Rows from block 6 of a small sound classifier, named by matrix and row number. Rows with one number belong to one channel. Each number is 128 + 32 x the weight over its row's rms, rounded and kept within 0 to 255. All counts start at 0. Numbers have three digits each.
After each channel's rows are labels from the 100 clips, of 14976, where the channel reaches its highest value: "lies over" is the class under the peak. Only what is clearly more common there than usual is listed. The data: synthesized solo parts of chorales (CocoChorales).
# convs1: first pointwise conv (model.blocks.6.convs.1.weight, 160x160x1), inputs 0-159
# convs3: second pointwise conv (model.blocks.6.convs.3.weight, 160x160x1, transposed), outputs 0-159

convs1.81:130088128128169111098121043099159124148133128175128094123164154058173128128137128167100128072128163203171088132122090154152128151126170102139165201133120128193128128132124118128132128129128128130120092005128150115153128101127128182128118161128128110245017160048110135123157128108128142156164143128140124176144156113057128144122108087128129128121128147081128173145200129129128128128125110144194070060113153128128128127113168158141105143115169128128128086144119128107103155125141136
convs3.81:122128164093166135127116255105140128115136156128128152125128128140145041151147115177128173105136170169153152191041128129128113072103127128224128128093150137165128129128169131125128129149128128128128161143128142128137129213125133115128112128159164103129150111093126164128135161080083114128131160123122126155134128044128127127128138175159162121138136107164128165088089147163166128128128128148128146128123095128131128008178117169178153128010128128115128063130124175145128128128128126
lies over: silence

convs1.114:128000099116128108118156131130174118170142128112168128128128039000128128128125168163099143128122128144128100113128105098128128128129238104127128122130129114198115181128109128128114079096053128137079128076139128147163128182128079117128128141128087128185052128055128070127101153128121128164148124128128151128128109118070128128128097128120110133128137117091128108149146122110115062128193099128128128144123157128107128128128145128144137128172117128101137128092129128110128128076128128
convs3.114:122127128090128161128128249128128134129128155128124164120135128160128128128128128176128128128128122164143128184128117128128123128094128055128150128128128105180128142112179109128130127128144156125128128157112128100133128128146128129128127092152212083130152128128137161152128157128081112077132166128129128142176139043106124129145145197134128116128128128166128128128081166194141151128128045158178163000145104157133193028156140128170135129042141158071128044128119128128128142113128128
lies over: D#4

convs1.111:131189163128128128128128128088122128153128069104107147112128120141101135141181128023128106128124144148128128128128244084145128107145127120118161166255098072150104183117166099108128130128154113162128128226194112116128170128144128127143147140100143128027213094147148150191145116128128128128093128128171129131114107147128184128110142123137112093087110128136144128128128158095092196156068161128135128158073088177158128087094128170128128123113074128143141125161139128139128128125147128
convs3.111:056128147123084182128099128137146128121151014079167097128135122048128128148128128106128128059128116128153128149128104133130149128179116128182128134128115095099128170133126118183199151128128158132109139166126128180096128128191174149128151128128165138164139112128166128124128128126157128128128109162128128118124092233128154067136128081119116130127144077110118148119128128111152128139198003153135128128137226128204161128089148090131164128102097147148128128128174166127181198128131115
lies over: C5

convs1.6:052125128137057188128128128139146128128128144132128110128185128128055110138152128183128100088080067143132128104097071179169095128212155149112128123091076104167120115172137147108072158138102128144128136066187111128086108192171118082094087128119128128144059157104218128158166128155130144128111130083128105128107112128120128132124059220160106078158128096096181166105115126146128147128108180114104166075118128140156142034115123128094128128098100128134128116126103154098127138100126089
convs3.6:128128079128128128057093128146158108095240069100113128135128128149084128128085163092113139101148099128143128128101167130138085146167153255132082128116192114102119102132128110142128174133108128144128136090128117176155132081083088141105054128128072110130139103128116128097127128106128181121172144125128100128128109128118123100177172128205143144128118120128128128146128128202170124128063143128128083068177127128076154128128128128143128188128103150169079091238154128130128128140152153
lies over: silence

convs1.21:134115128129124081144128164128194128128041116128142111102113128104191128061158128124134085162097164074207132118140154150128110164128144128118098128092128153132129121159136172144163092127200188208128151096163183040145160128169203143157155128143130142176128115123128118097128082128128128150144128175128165141149103136110128074181133128169170128139128148113173142141066184061142128130128128085105128078148152163140187086128144128099129084147150128110123219134102128162145134041128128
convs3.21:128201128141128140128166179128159172103130080173125137128128139111100128135128128128128128128128231131138128143128108241167128133121166024235101171128128102093211147128130116080154149086142152201118128128122156085113111115172128144130099128120128121128104087133128128117096121126097076124108112051149118130107159069128139162127188119143141164128128112117128161128128128122123122123151220198135143127066093128132108128128152128127087122164080108180121128202122115128145090127129175
lies over: G#4

convs1.103:151078128081126162123206174128048113082133082125169128181154119112078140103141128148128118128133113126147170165123163134096081146163138152123089128102158128128175127114128094189170076115196176178101128138128185128128128151128154135026128085135115128156128153145058128132119126100141192128152128128107179153110091087105128094128168128100081203120128108147128096150188128122128127074161154101128119128128018158120128218107128136089128110128130174193128131167128148130139140116148156
convs3.103:052117128120141087167128122096109133109122188128112153127090109195128127138128121128115128128104128128095121160139114017125138111091128128138132133195156128102076119128143082128180132098123133098121128051113128229128090074122122128161104128128128075113128050150135169102128128175138155101133141128141175037152138164116133130090142156072130117165112094137102113128128090117172128115168128104157141090088149170164128150216188182114128074053128157128089069101128148172138169124128128
lies over: F#4

convs1.159:132175148128063143103097163128128155108068128147147128128124128160115148128095132000112113128128079128166128088128255121128110137146098165107168123220133146076128128128128137128137128138142128128144164207174162128151128136148107126152128122098077115056236115157114128128155155156128075128128094128134128125136161101128148178128156128149169128128097128128123157132128113128128181132148134164128128154145128175144135098126128128128149124109128128148138138128168128100100128102128135
convs3.159:128153128138117128194145128135128213118066177218173117128180138128099105115157128087128128255128041162116128110128128150096128087125160128208150134085164165128090158133153113106177151126165128132119128128128116088143128141089128161128128128160132128099171147128105097153013215166083142152128128128168128166128139128128145128143128138148128128128150093091110119127128128115054143138172128149145128140117127084128102128210073128128128128165128128128128128115186128080102128099137139
lies over: C#4; C#5

convs1.28:158088119209128128128128128146166113182122210149128034146143128102128119178128128148145147056091124128075128143153137128128171128128145068128008128141122073128163009128098128128128128136128094128106110115072101128128071128115160128147128153128116128207142109137120084146100128128142140102188160141128128128128091161075139186128128128122124152128132106118115107113105128112134117128147136112128113128128223128128119112128167128133162128000128147122158128083128128128153124126128128
convs3.28:170128128128109164060128253151128128131127112174166100139157128155130104171116128162158148086134203128143127139099145104160114150055217128135101128140128105154137128119057180142128100131102147095133157136137174076110190171128128154128128128128128128111128081094116128105097128085163128131174146137133128125151133031148076134131128128038133128120142161121128128131152193126108152128154082128174128117128119111154100128138090156155128138006128128082128029135128128147138114103128152
lies over: D#4

convs1.123:128214128137128128146128110095119101084170059128214101128128128128155128128128053145128198255173149027128128128166135128128033128108111128099133128114128074116128157159125111128125135067128164053128133138138068088159122191128135113183128134158128112054128128128168128058128100128164096101134184141128112170148128174132104118107122174095135143143173128163112128128112118154128121176158155094128112096075171128128148128091128116128116122129128114161126128138109128128128128172178128
convs3.123:124176082124129154137148118128111103107119108119149126121078150128128107146174128190073177254146174148076191117100128192127111180128165163128133120145115139138055190128105112172128128108150143137128132138128180098128154128118128128128120118128144099148138161149131108103128129124117158129148128251128128128177102188146128098255090129128128115128158104130128109114118128128097116128134040102124152148161140128128124111085128188128120104178128128171128128095162128054148152141109128
lies over: F#4

convs1.19:128000128161128199128128154143180128128128164135128039126056144128128128112111128163130128041128128128106087128128087128153136128128147129128158128128113128207180080130149128148128128128126129136128128080128182115122096128095151128158120147128124128128028128128183140149106128077097128146170149116068128128128155116128169128120086120152128145128128128011128128123128106093102211120128128128128021114116075106077113128128116174128124128128209120128115139128112158116128084128176128
convs3.19:128112128128128128128147000153128134130128128149128110134128131128128231128124128128118128128129113100118106091242128121063109172130113128000128128128128117128156128128128126128128127118128128123147128109138126166128156128128125128091128159101082128128116128128124101128125111169162153128110101140134146115128128231162141124125103072128128128120115128089127128128154116105128125136128215105072128128115153109128071128116128091099128120240102121163133204128127086093128136126128143
lies over: silence

convs1.93:171107128128128128137015151092148133128069105108088246120099122125098128063149128117128162128151128131190128120128162128110202112160131128140128153161086146113128225085148131135128120091106128123058128105104165128074128132128128122119093128128126131128111149124155022128118098128140138128129157128128128158166059123128064092196128123128089120117128080160113085128160150128138128177193128064177128143149105127119083110148172151065118103192107116157161125084128154156107137129112146
convs3.93:086128180128128118137089128072123058122094176106128128135128147135177106141143156128128157128128041128128137182146139128124158100137072093134166115128076051162111169132128130128116094178117128030144138127128117107128105181155101110183138114129193110156142143128132169128128150161128177125139128138161095121128142064101216103067128210084134123140132136149128128128092128069097128090147054073132171080175164164102152118128185115128128098128128138034127128057128114128131128128093128
lies over: D#4

convs1.158:118115128116209096162120148129115139147061128183128128150003128115128131139152128150146128142121218138128099113169018137128128150128157178128129128034184170112130128128128025113118128079128120128122162089128128182165128128076119106128170131128128128128128161102128110128106118136137129150130104128098105128128128128151128125104061128089189128156128156140128105128117089126183070128128088136149128128132155215128128109173105058128227128093128165128148111147130128156128174128114128
convs3.158:128128094128128095103129154128138097128164160128101124130101127128097128106128136118131119110128162117123104128146159148118084168128147255028080125128128114128115087128126117128128128119128090128128128117141128161128128104128129128048067148119060162128128104149128128128128118128128157156128090128105128099081128192166101117128110128113128128128128128097128088128128128128165120186104128128128128174109128128128080128053128181113101163128117128255117174128156101128135118134128172
lies over: G#4; A4

convs1.89:128128237128128151128128076138128125148113128187128159128099083143128065128128102076070206116109147134128067088128162137128143128106128086170101130128128117108128128122093066161130121128128105112066120190128140128128114099128070074087150084128153128097169138154128128160087128141111014099128157123135086128109062158128128163117177128119148119109134128209117128173126128129128076135234086177128121183128099128161078104174166128128181159128128075112128156128082128128112128099099128
convs3.89:077161128128128079171128100125128128098106128161165129119099119139180062128175128173128111128174047127148156128111079128140128103128061019112174091128128031128187171130128101129118128125128155069157132138108114128128154186153165103174128100128179128128136118078128144128126145134077128128161128105128069128172163127114146135135159163115138149139128113135128173128128128103128128128128128128178128130093151168128146159165128128128088024128161120000131107158069135128132135125128153
lies over: D#4

convs1.59:057128128158136094073131152128128133145128177120110128100098188101128172128075159151140128128128000098155126128161147128171128149114121128165164104094153128198137093128176177160232092235128125141137133128187128141123065128128189138147125113128177128154106152160158183129126128128105113142141165138124127120128119124128104097124116149148128123128148128075125180128128150143137128128013128149142128206128128128146125128140152121134152128071108186155128180143177134128112141105080101
convs3.59:125128147135128128120166041070115128200081151128128096116128112094128133128128087128128128173128165146110128104105128078128223128128139120015128085084111128081128129137128143141169085128114118122163123128163050128128128128128124124074133099121150128076155192161128128137128128128194128119096128133128115111158128164091178093065128080102134115098178139128122092117105150128100133075115128112088128166092128156183148175081112151142128128099209128041128197031141128089128132128128087
lies over: G#4

convs1.22:128153102157105128095128061154128127128128082143175160155128128128131116113169127128111171203112129128089157110127158145128148128141154070132164070186146141086096109157108128139128114038164139147173133190151128156151107190144094061128093098094172128070228169128170128128118127171175112077102078128132128105120111114092145118128093106154141092128099128203130073178128130166169168146153128124139128092168135205128128128095052128157128172121120057078116191121128128154154126126128108
convs3.22:128128128128173121128132127146128128128153193128131106137169133128128128085128128160102096128173118128159112120169169128168072075177128156255094128128112128113092128128139162128120128128089118128165128094115133112133128081098099106128154207128115128107108128074128128179173124128128062128134095128128142128078157128147020179096168109073128150128128119113128171128128128077132124117128230164152128139162118128100081202238113128155128108128128122135117163136116138159108179120128102
lies over: F#4; E4

convs1.36:128128128102164086128117158105151128128142059000125134116102128120078113171164075212141128155144128075108126132124102128184087120128121128128172110042149066076128137128170098128089113152101128156108128078131148147127154128128175135103163108128116173128128087128128099122152132128122144128128128158125117110086128108051128071100065066099128098085128161114083126128128128128099099095088056125196085138159128128064128114147119173128148105113092168061128131135106086167128128181125128
convs3.36:145145087137075128067128142164162128099179108128128128125128189171078117114077194135127140109162103113129128128132170128110128142185142249124128091128128128134071091128142109164109128131101074080086125097128128167182148102101104149095061128128091140137144103133116071122128128128124188147174119112128128133169060128122128095128169128128137128085090114112128128128128120128162128183128145128128085091125128128128164135057094154128163220107057116255094080128153128152128128137128130
lies over: G#4; G4

convs1.110:195128096063174082152100089130140108090118085121128128076087101146125128121107128120117135169123128081117120145128157128070086109128123128075146098135128121128142225153128128157060129172141128083128128133108181136128128185109113203184128128108103153128128148128128073160128155146131194104111128153149075189128142126111063141071142176130128181142128191128105118108128172102107054152180128128147128111123217151138051128128128172112128079200124128123100128138128113201134087100091106
convs3.110:085122198134125099138128131099168138141179125098132113123113127128128150128128115128131100128128034128133081105167139000135158114094061087130119122147146055102143128128128128128128120143108102125133128102128066222132115155087086147128128104128128156123136111115121188158128128088146128138142111093163056066128104128128124114014142154128128142133124128140162152145096100114117131122109132145128085108100129102128128128129146070133108048030193134112128128167128141148163128120172202
lies over: C#4

convs1.38:121128089147109126125128124081128128110128128174128122083128207155199152120176128128199105255128147056098092128085132128134171116059128088191128177124125157121128185128047127070128128115120128128128104092119125127128172160087140128134123128223125128135115128128115128086128147116118128132124183077092108091167144111168092128095117084128128107128142116128134118168135128128130128151147128128114113147124119079139128128048091095128090128194132115155099128154138128088128076152149128
convs3.38:128163098133129128128074128128144141102037130128157141128090107130128122127126128090149149189128232128105188144106128239129097188119128122128122115128149128126052128120152128133132128128021149129103125159153160134063128155128128176128128045169128128125163128133128015092165130153129128128174128128108115128128097104145087178143128113153131113130124154111095146149120115160063146160128128150102114155113144140133103128166128128175184096164060128153097128103128128046145166125057128
lies over: F4

convs1.1:142152118193083107128128132128128127128128128139149081141127092122122128163128128000185128128128111128128128144139229129166125059128115140131141077168128118086154090137114105164119170157150128129128128128128105140146130143107075100135135128155098128063255083101153128170122128167130103131111163116148128102150172200128185143184128132127139083123115085104145131128144150128165181128059128102127128152146143128128117125110107182128128122059091128151135101128128128128107078095128128
convs3.1:128128128128128109070117165128126196126183128128145137147128177128152082156093128114166128068144128128113143110128099109128000138128128128128199096128142128158175103117144139128128097201128152124109131128086128128110128128128154128126128155148117128128121128109181165146140128128128131128152153072128128128154153076188071244106154128128125109103082137128090119128128128110084143128128171128115111140115168128128128128091217000155128084068128096098128166090189124133128106094085131
lies over: C5; D5

convs1.40:209128130118161148117162128069163116081207130118128095117085136099103150102128096196128128180128000128133160128128067098126116090160139128137148112059128173128128135158131128128147128128148124127123128029128128147124128202184186100128106154114128131131147108091107145083128180148158128055128124176107082128127080128159128122154055099133102111103128178120162128128036104128096128133136167120128120137128114128126089099106156132128165125143165107141152111128145180128131097117104078
convs3.40:155145128128090123066106170132151097102128115128086102131108175163092099107072174104128119109128151132134110115128191140108088152140153255087061128128128130128064118139157118146128128128072128111097127115115123169140144093093115128091060125128080140128128100128109071099128148157139171127128099113128128109128083147128128121103128138182139128079104132117118125146128098181156128180128183128089128126125097045083123123110130176134136196104081128255116100144146139037128115128113163
lies over: G#4; A4

convs1.3:128172128128128078089115131128115128128010128128128216128111026157142164116174098096114218178128170154128138128128128113149128086179128134127128128126172150128153148112128158099121128126116143091021101131046098128115119179128097087118163136126128115015128128128148113128099146104128123148121118128128139090128128175148181060115128120128128128096128187187128128154128173128134021128168107121128128126128195115178130128120110128128133158128128135118174128142128143125133086105105143
convs3.3:157129128136128125093128042128152128132151128128055104123128128159132083074160077167128099160175128128128087131128125035144128169025135138144071115170154128099137128128097123126128128139052132164110128145149128199128121104161101128155133123113061126117134131128167097133049128128148123113128128159128180131132168097128154128170162128128128160116128128118143080128142128128109147128056128116128137105128128128086128000088174066138128142113090128128157110044024113128128149110130128
lies over: D#4

convs1.26:171128129146128089121136150129117154128128131024139128102177128128110118073128134128127158187140128058128119150093128128128093112128128204160110156065128128128196087161136128128091128121136153115106115121128021128128125128111101093106128095177130142128127165161128128070128166128134128081181118183128137128128111128125075084074128145076091055151128183128128134128170129118170058128128128128170109103154230128180125141159128150147128128061079128128127156202084105207128117146128079
convs3.26:128128128144149161127128128192116111130128197101128151114121128118128143113132128160139111123128079107135083142109117108144207126128128000128116141153108074086128168128086128149128128149116111000114117168111121128128107113105128160113066109127128128143111158144120128128138101114128102128255131194182128099251086139128116128128130159108128097125128128113111128128134102128155142157128128128128128114141159128128105171128131218122085128113057128103128085099180135128135184116107121
lies over: F#4

convs1.51:128128128128117079250128128112128058097128119134128152109153124114128128128150138119128178157168143089116148104128190057115127157096128128081117091179128202128062182144157106128128128128084126192141128173136146098148131102128165121128128100128128159115128174128094110100128128131175128078128108128140128188088103133129055110159128128093128128128116135233140119113193105182128118147184115144128088128043146128103176146086150128115095128090058187128128215179128150128128106140149140
convs3.51:183127114143119183144151146129122098128068189143180128121141105080128123128143150111123164223137209132092128133083128201128117171128166189068109128147128200140103158133115128128106128132157128128128128152128159128101128128147139128115115108128144126128149128128128063088135128126116128130085137255108128128147108144159185104222128104111123104115143121141057115086128145128123123128135133060118111186140124132129127121055049161127118182170089112151131100129166140096090128131128054
lies over: F#4; E4

convs1.71:092108128129100141126095070151162128176128247173138110138078175128137120128123128128118012114138189128177128120163128128108122128137119128110145147128114128085114128122107149095126118108128125128112139200128128094132150123112070001135128153129128100128255128128152128185077108153140119140125166138112115096128128204119128128128247128154110128128148105097145137092154143127114067141128128138141146128138128083160118100126151125131109144078108123119138156128163131098128128130103135
convs3.71:181130137106145153128128126129162113128158080128128124139128128105146127080138084104128094116128119128128169142136128122109125128176152128115179096128164141108128082111159134075170128128145128029128162126100166128112128154127104128128147185120105137149128114128104194098145148143060169101128069132107117128255128171148114134128128111128128150141135142099111128088144100139175111128137192161128134116101111120128104038128157125091128075148126105128128100126164128114128112089091164
lies over: C5; C#3

convs1.98:112142122131089168128093128103128122128052109156128128126144156128128128120074106000128128128128122128129122147128255107097128144097081128104165128255151128092138128128086142137185128128128128194128128229128128131117128138123128128128134124128122136123255128124128118128128120128147142122131101074182116128128116174128128128111166103128121128128154103119183128128079103099128154128128111128099139122121128128119098126128084114150136128159116128104093149129128117119128128128146128
convs3.98:165128172104122110140059154134200242128096109128196128140087128106110212158157128116133109128146128163138103103091103128157128072086109117128128085096128128155128101113128151128106128128182128156109128112150128171103128128094157087108083074128128094089188128146111085152101154103193144162160128118104123128128115153128097151064134128118128114110181128100171128128128114117082128163110046082159115128051128128128104117217128195128138146060073081097129055102133164136128142128128171
lies over: C#5