From a checkpoint of a small sound classifier.
Training: soap at rate 0.0024, 40000 steps, batches of 128.
Rows from block 8 of a small sound classifier, named by matrix and row number. Rows with one number belong to one channel. Each number is 128 + 32 x the weight over its row's rms, rounded and kept within 0 to 255. All counts start at 0. Numbers have three digits each.
After each channel's rows are labels from the 100 clips, of 14976, where the channel reaches its highest value: "top examples" is what is common among them. Only what is clearly more common there than usual is listed. The data: synthesized solo parts of chorales (CocoChorales). In brackets: how many of the 100, against the usual share in percent.
# convs1: first pointwise conv (model.blocks.8.convs.1.weight, 160x160x1), inputs 0-79
# convs3: second pointwise conv (model.blocks.8.convs.3.weight, 160x160x1, transposed), outputs 0-79

convs1.60:132128154131128171104070180135082128080128128128149128121079202051090128119128070128121128128128101031172079102128128205128119129104128123110089135128128136128150108128119128157213124124144128140128086128191033128128111157063193113128090161
convs3.60:140161147070098097111109143113128078169129166128111109065124142132128109155128128128128157119129128139172159127120128111128119116075194152166128065169128055176081163124128128138176154161145156128155102177128140110128124127153138128153128121
top examples: double bass (31 vs 1.7)

convs1.113:129071128128089145128113128098151128127128128162128128142075141102128106128104134128123128089068200064135108154128128128128127128181159069128075128077149141128044163128082150128178150090070128053128191121145135128152227127132140151128164136
convs3.113:129074128187107130128128128128160128153128128059073102093064135174158128128152140120200043140128119107111108161184128131128187128060128099128112160157128116128154139128162128125068128128092059163191128105128102104123106147167151126080100170
top examples: double bass (54 vs 1.7)

convs1.149:158249124162115128109073150201128168067168128190128128166171128080128122200122128130142128128136114128132176125081138190128109128154146174121128128104089128164128128133128128178128128081128151096158066191155142128068128164128096128128011153
convs3.149:137128121156147105188148133119097128128114148137128107149130112128128128128133128128034034128128128128128128128140136206101128125132147128121128056102172128068136128144128119132255152132135068128116128128148220131120006128133128141128088128
top examples: double bass (38 vs 1.7)

convs1.107:162115055096116198128102098131116141057101128126128120154117128128128092128163128150128192121128124128144128128128142190141128128092162108063114148118130128090142170138046127120128099087163145098098109070098128139141092166079128114150151170
convs3.107:128164113128128126165128128137072210142060109153128159137155166089122128122123128128103194133117147127152118099128143128202089166194216183136140131134128107115063167112057174128128128128140177128082136130149176128136165128094128142125211078
top examples: double bass (51 vs 1.7)

convs1.3:142058117128128117220102128128128070084128204168128147118164198128118101128129121152128123139139193128177128089110128076128186128109146202143087098128128123085128152128128128085123128104128125128144091078196121168120128078117179136128157128
convs3.3:120128128048146097081124147150128086134137128107212164128128128128092128038114116156098147128128128128105128128100164106189094128128128158153128077160120030147102128084128128142168109103128180114052132189128128131128141128128109143128128128
top examples: note F4 (58 vs 9.2); oboe (57 vs 7.4); note G4 (28 vs 7.5)

convs1.81:128114128148125128196094128133088126128216115122134117128128089092188128092176132173109154099112124128128128128157153191115128128082108116114167128128119153111082082180105084128156186036128110142181128070183128111115128083078161128151063040
convs3.81:128152123128128141128090140086110031071128128202128107097136128155146124136160141117104021113128128090128098138091128131128153128077159128139111190096128058128144107124128091128128053128103201128188107096128128128128141150128117131176163112
top examples: double bass (99 vs 1.7)

convs1.51:116104117128128134155104132118128182020128128128128128128131191128183128128128128128128128135114128181180128136128121128103128102119128148105128108128128122128189144148131115160128139128110068153128128128124135124034157128011128135206128128
convs3.51:098130096139128117125158121108104136109109071143063216112145128128128147201148128128128046136092136168128110128157128198210106093055104104142130128148181174163145148115180128152077137083105128103128117153106128105188084123128082110197116128
top examples: double bass (32 vs 1.7)

convs1.130:096142056128128153128128128128147128091150114128128128136128119128153139128128128128151128154158128114167149098128194197128083083106145131119192128139113183128091105128049128177141129117128121076125138089139142159067128128128128163128081159
convs3.130:171095143152099127141128128067199076128128185119176098118027103176159153137108142128128078135133140120145128128128127131128190128105128112080128128218125229126146158123128108124136157139128082222176174094107115128107128131128156131122128126
top examples: double bass (28 vs 1.7)

convs1.114:157241128128128075154150128151152133154122128175100167138154124103113128117132170099178086120141051077099110128152106146128159104108129128128151128158027107128143121128106211128128155089128151148154128142129156124158117170114128086165128118
convs3.114:127188148249128101154152162142128154138128166114150128128091129128117124128132168128200073093128182108115136128171024095124180090128109112128128128128116128128195128128128063128046132128089123128129128128106128123128096114128144105141128099
top examples: tuba (76 vs 8.5); note E3 (40 vs 2.8); note D3 (25 vs 2.4)

convs1.36:128100128095113144128128058133137128128140167163148128191128128142143105128128123140164080089146130122156040107147168197128128191128128128122163080151128235093172128127108120108109139138117187128159163077128134128106175128128154163162123128
convs3.36:128128128109152124141133138148128128147082091131128187210141160145121128054128121134128219128151168121152143142128109133175087224128144137128125038128128093175070114123097174141136097128128128062119115128179165127145159083064125116161210128
top examples: double bass (63 vs 1.7)

convs1.46:127153136128064198126128128122128128143128163128137095102128128072185128128160127128132115117128154128121139128143128096091128105049154031064128110134066109193115196178078132128128128155185128128128094128137105128128128130128211199121133118
convs3.46:138162128096154128128125128128063165128119078128128128178228128128128094128124128128103238130125136096103128128128106098148116238204140128152128085079128139149083128128128197113184146128128159046092128112128143124154121091101128119128137128
top examples: double bass (78 vs 1.7)

convs1.142:128128128172128128176128128128128080163128128110128154117114133160185128183128128128144123097062184183156100128095136128124110107127081128145132129160150092134115128126139129129138171154159140132128122145091128136142176185131128128132213077
convs3.142:128128094102074128145176162154128117093121088146128128121110128172101127076128100128128128128163128159128139096123161128148122149128150238139128128128134105162111184128126128161128128128147108128156194140149118147111128086106166155128255148
top examples: double bass (99 vs 1.7)

convs1.42:128067128131172103084164102129071106049080101125128128128142089044061113049094128146169137148170128075075123153158120067175128096152120121096128140123154065151098131128121135096128128128126111096143121142165158128128164138104100164144126133
convs3.42:154128128128145135128118141128140128166232128048120128094156128125148128199117119096175135121131164093103128128128115169081128095063138109128122153106162174128142140128142111066154128155088064135204128100074103113104128140160128141128110128
top examples: note F4 (87 vs 9.2); trombone (65 vs 7.4); instrument: oboe (35 vs 7.4)

convs1.86:141128085128153116102112105155132192128128103134099140091128117154123128092109111130173128203151196102128150080128105175198154108078128177125089089122128150121148084123128119095081128090127145085144071186169086128128128093093128128156160128
convs3.86:128142119105121058052128147139124110078244095087151128133128162131096147133130101123109128135102106133131128084123128128141112118075128128095109055147145058146081149093155133113222188139090106128110209176128067141146111104103122128133184073
top examples: note F4 (77 vs 9.2); oboe (61 vs 7.4); instrument: trombone (39 vs 7.4)

convs1.5:171110128128128149128128149128128128125128128149114144128128147084155062074172115128139128128151104128134136109134128128057083128081172248174175116136139142114112187138119128141167161128130118163128128120128128146079128128112171171086128128
convs3.5:128088145128128128128119128128176128128185183086050128079080133128127128176128128091167052126128128117115110185128122148084157128128067109128128175118173182092160113128166055098094128128090095172223140109128128128130078164128136128127087128
top examples: double bass (83 vs 1.7)

convs1.88:128067128145125087128128128202127128128128128145148128128152192128151077147112128093087162128106156128121128128118074088132128155128111135128128114138118128074105118128128133103154146128144143128171128159160171136058128123134137104146165091
convs3.88:128082128144180128107121111075089174145128183114128115107128128128154127193148128128041128128113128128066108141128129142110156121152103026128128128091111128061163087135099128128147193166132160128079111107112128111128128159178148094081000107
top examples: double bass (46 vs 1.7)

convs1.119:155210125128111099128163132178115078063128155078128171145128109133163172118160128129128141226097134135098116093111077052079125128200111091200128098155101128139128156128158128128184150128137099129145143179109146128125128123166144139132128096
convs3.119:144167109092116183127158137118166071103128113067118174128131175127128128128113139137128128128128128207138140153128082087138081088135113139091156091109128025128128130128152140128054092139188128101062105128109091111150107128125179132092145130
top examples: viola (75 vs 8.4); note G4 (40 vs 7.5); note E4 (40 vs 8.8)

convs1.82:152129098137092128196128140189168157056128128113153154148132128137120125137083166128128128141137128128120139128128128046163134128144191255161091168130128133128148082074173115131073138128151128127128138160112121136102123095083140097151072038
convs3.82:129202128105136146126128128128128189128128087061148128025155128156085116128139119128077072153094128128125128098133188128128083151128156124115178161080144149128128158128143156145135128168128064128128128115128233128128149127230128128128128154
top examples: viola (56 vs 8.4); note E4 (52 vs 8.8); instrument: violin (38 vs 13.7)

convs1.150:118103128156200128101170160128052142138128108151085140078150078128048104111128187157071091149153176095129128073128128113128128198128128128071187130169156148130143128128110128155098140061058128133145138177141187113100206128093080151175110060
convs3.150:170128128180088153128138128088156128128187162092128102065048108160172153198128168129128128155128135134097128150183128165071180128128121128128131147183169128128181128124128097098089128149114050203205128097108053128106116156114160128093136128
top examples: note F4 (55 vs 9.2); oboe (48 vs 7.4); instrument: trombone (29 vs 7.4)

convs1.121:128048139128146068157114128119061128129131128146141132128141130128099150175113153094103124141143187105062077128153058122128081128103119172146113128145177128118174106128096111087128135128151117148128096179128096094098084128117128130128106101
convs3.121:091154128135083118158162128197128186149073107120169181154107143118118128074121128150126100128152142164128144097128134128141128131143121151128117112210128086194131128128143142178120183103128131070029143157152127128128176116128110117195151128
top examples: note F4 (66 vs 9.2); oboe (55 vs 7.4); note F#4 (48 vs 8.4)

convs1.75:088128181128109164101179134111128135128128094193128128104128114093167114126166088114137110064128216096067128128189033128116159128148128085111128109206163128218128137128128129081128150151026128120093174128116128128070128128073174168128185139
convs3.75:128126128128164128124090136110128110133230163076075106105167109133151094179128130085128128171089097082061136128146107134128128108090119128128091166114128128098143122128132076091134136128128128164128126096113128106105046152141128117145000136
top examples: note F4 (59 vs 9.2); trombone (52 vs 7.4); instrument: oboe (26 vs 7.4)

convs1.34:159128128128157188160193123128130128128091117128180168090124049118157128112053140103145128123128110142113128128158128167115130092128119172128130100195069141134101169124128176160160075159178135209128153128099143128128128128135107145128128128
convs3.34:128128128105111157069128130111164128195166132128128128077163141067128125172144167133128102118128078186128134109127125116092157071030081096114130128066147156086128138122132128109128128129139103170111093148117128128119083157185128133095011128
top examples: double bass (100 vs 1.7)

convs1.48:128128070128114167128110173092162135071128143117128111104125194143180128128128128194112155105128072128128162128113140128134133173116146054136135178120128102119128128162069128138128187129080172128128080128128177128128200128128168128113128123
convs3.48:128084108149078204163112129100143147182120108167093199159058115104128128170121128136196188093120128112128128123192105128071131128171128128128128120155126128091177130172128094161040108128080128150135128110118051128128107136122190128099128144
top examples: double bass (37 vs 1.7)

convs1.49:128159128162080149085102152128182078057128071143082096143131080120087155128156097117128128114128031002106112148128105111173154137128134159128213104166149114128100128164088151128128168170156117128128104128128125128219090130128104128116196149
convs3.49:109128130128128128108104128145128044165100122120148128128093143104144128003121138128075163154128071108164128128124128072139128172128162113150093100128128085124203186143142131119128154237135177128128151190163148110128210098192133137160163106
top examples: violin (74 vs 13.7); note C#5 (45 vs 10); note D#5 (31 vs 9)

convs1.134:128128128185128181122108133146128081138128128166154154128043216128169128083128123128118128157109143128137111128128164128155135107167133113114128128087118091128084136140124127128138128122141102128128128096118128128083154084027127117098033037
convs3.134:100128128062025180176128124150101128129082120153137130158128169097128149159076112196109128130140128103159156137128128076167154223177088073128136070128111180093128107119128128128064128093178100137063140138128128128137184139128058128087128128
top examples: double bass (61 vs 1.7)

convs1.87:130139128124152135198100128082128132128167124128175126149151080116145128073103123117143128152191146128126124098072067058128119155156128128128128089132120096154186113151138122122128132128088141164128128189128125128128159128135160192105098050
convs3.87:104128121128166128111106143129128128148114098182128154154236127128092116128128128096128147128128154133121128128095128085189081128150140162128103106055102128146088098128128156128194127090147210128050121160128203128130120128098084133150119054
top examples: double bass (61 vs 1.7)

convs1.139:125090128088109127128128128160157159128097066128081117170144040124067125146137159076120075128128066070065113162128128128111103128108161180128180128128128144119133128128095128128125169074098128128128142128128128161199128128190128124102131128
convs3.139:067128128115128130183163132162112214146060112131128179157128133128128142019128107128138147128128128128142121128102145082194115128157152117156109136156130075128128111115128150128119128104128113076037145186208085165157143109104117160198181153
top examples: note F4 (76 vs 9.2); trombone (61 vs 7.4); instrument: oboe (33 vs 7.4)

convs1.151:128079128168159096243122128099113104236076132128123128159080128145166128099155128128032158128128187128128128148154144152043128090095135105128128065128121128128063115180138135156080112198163140128128103114122121128084128165060157158162056096
convs3.151:131125134158146140128149121098128132181162130128111141070128120067162122137128114144128057128135097112110088128112109120128125128114095154128114105137144170149158135128135123128093104150128129217255122145128128128128128128148117109145128128
top examples: double bass (54 vs 1.7)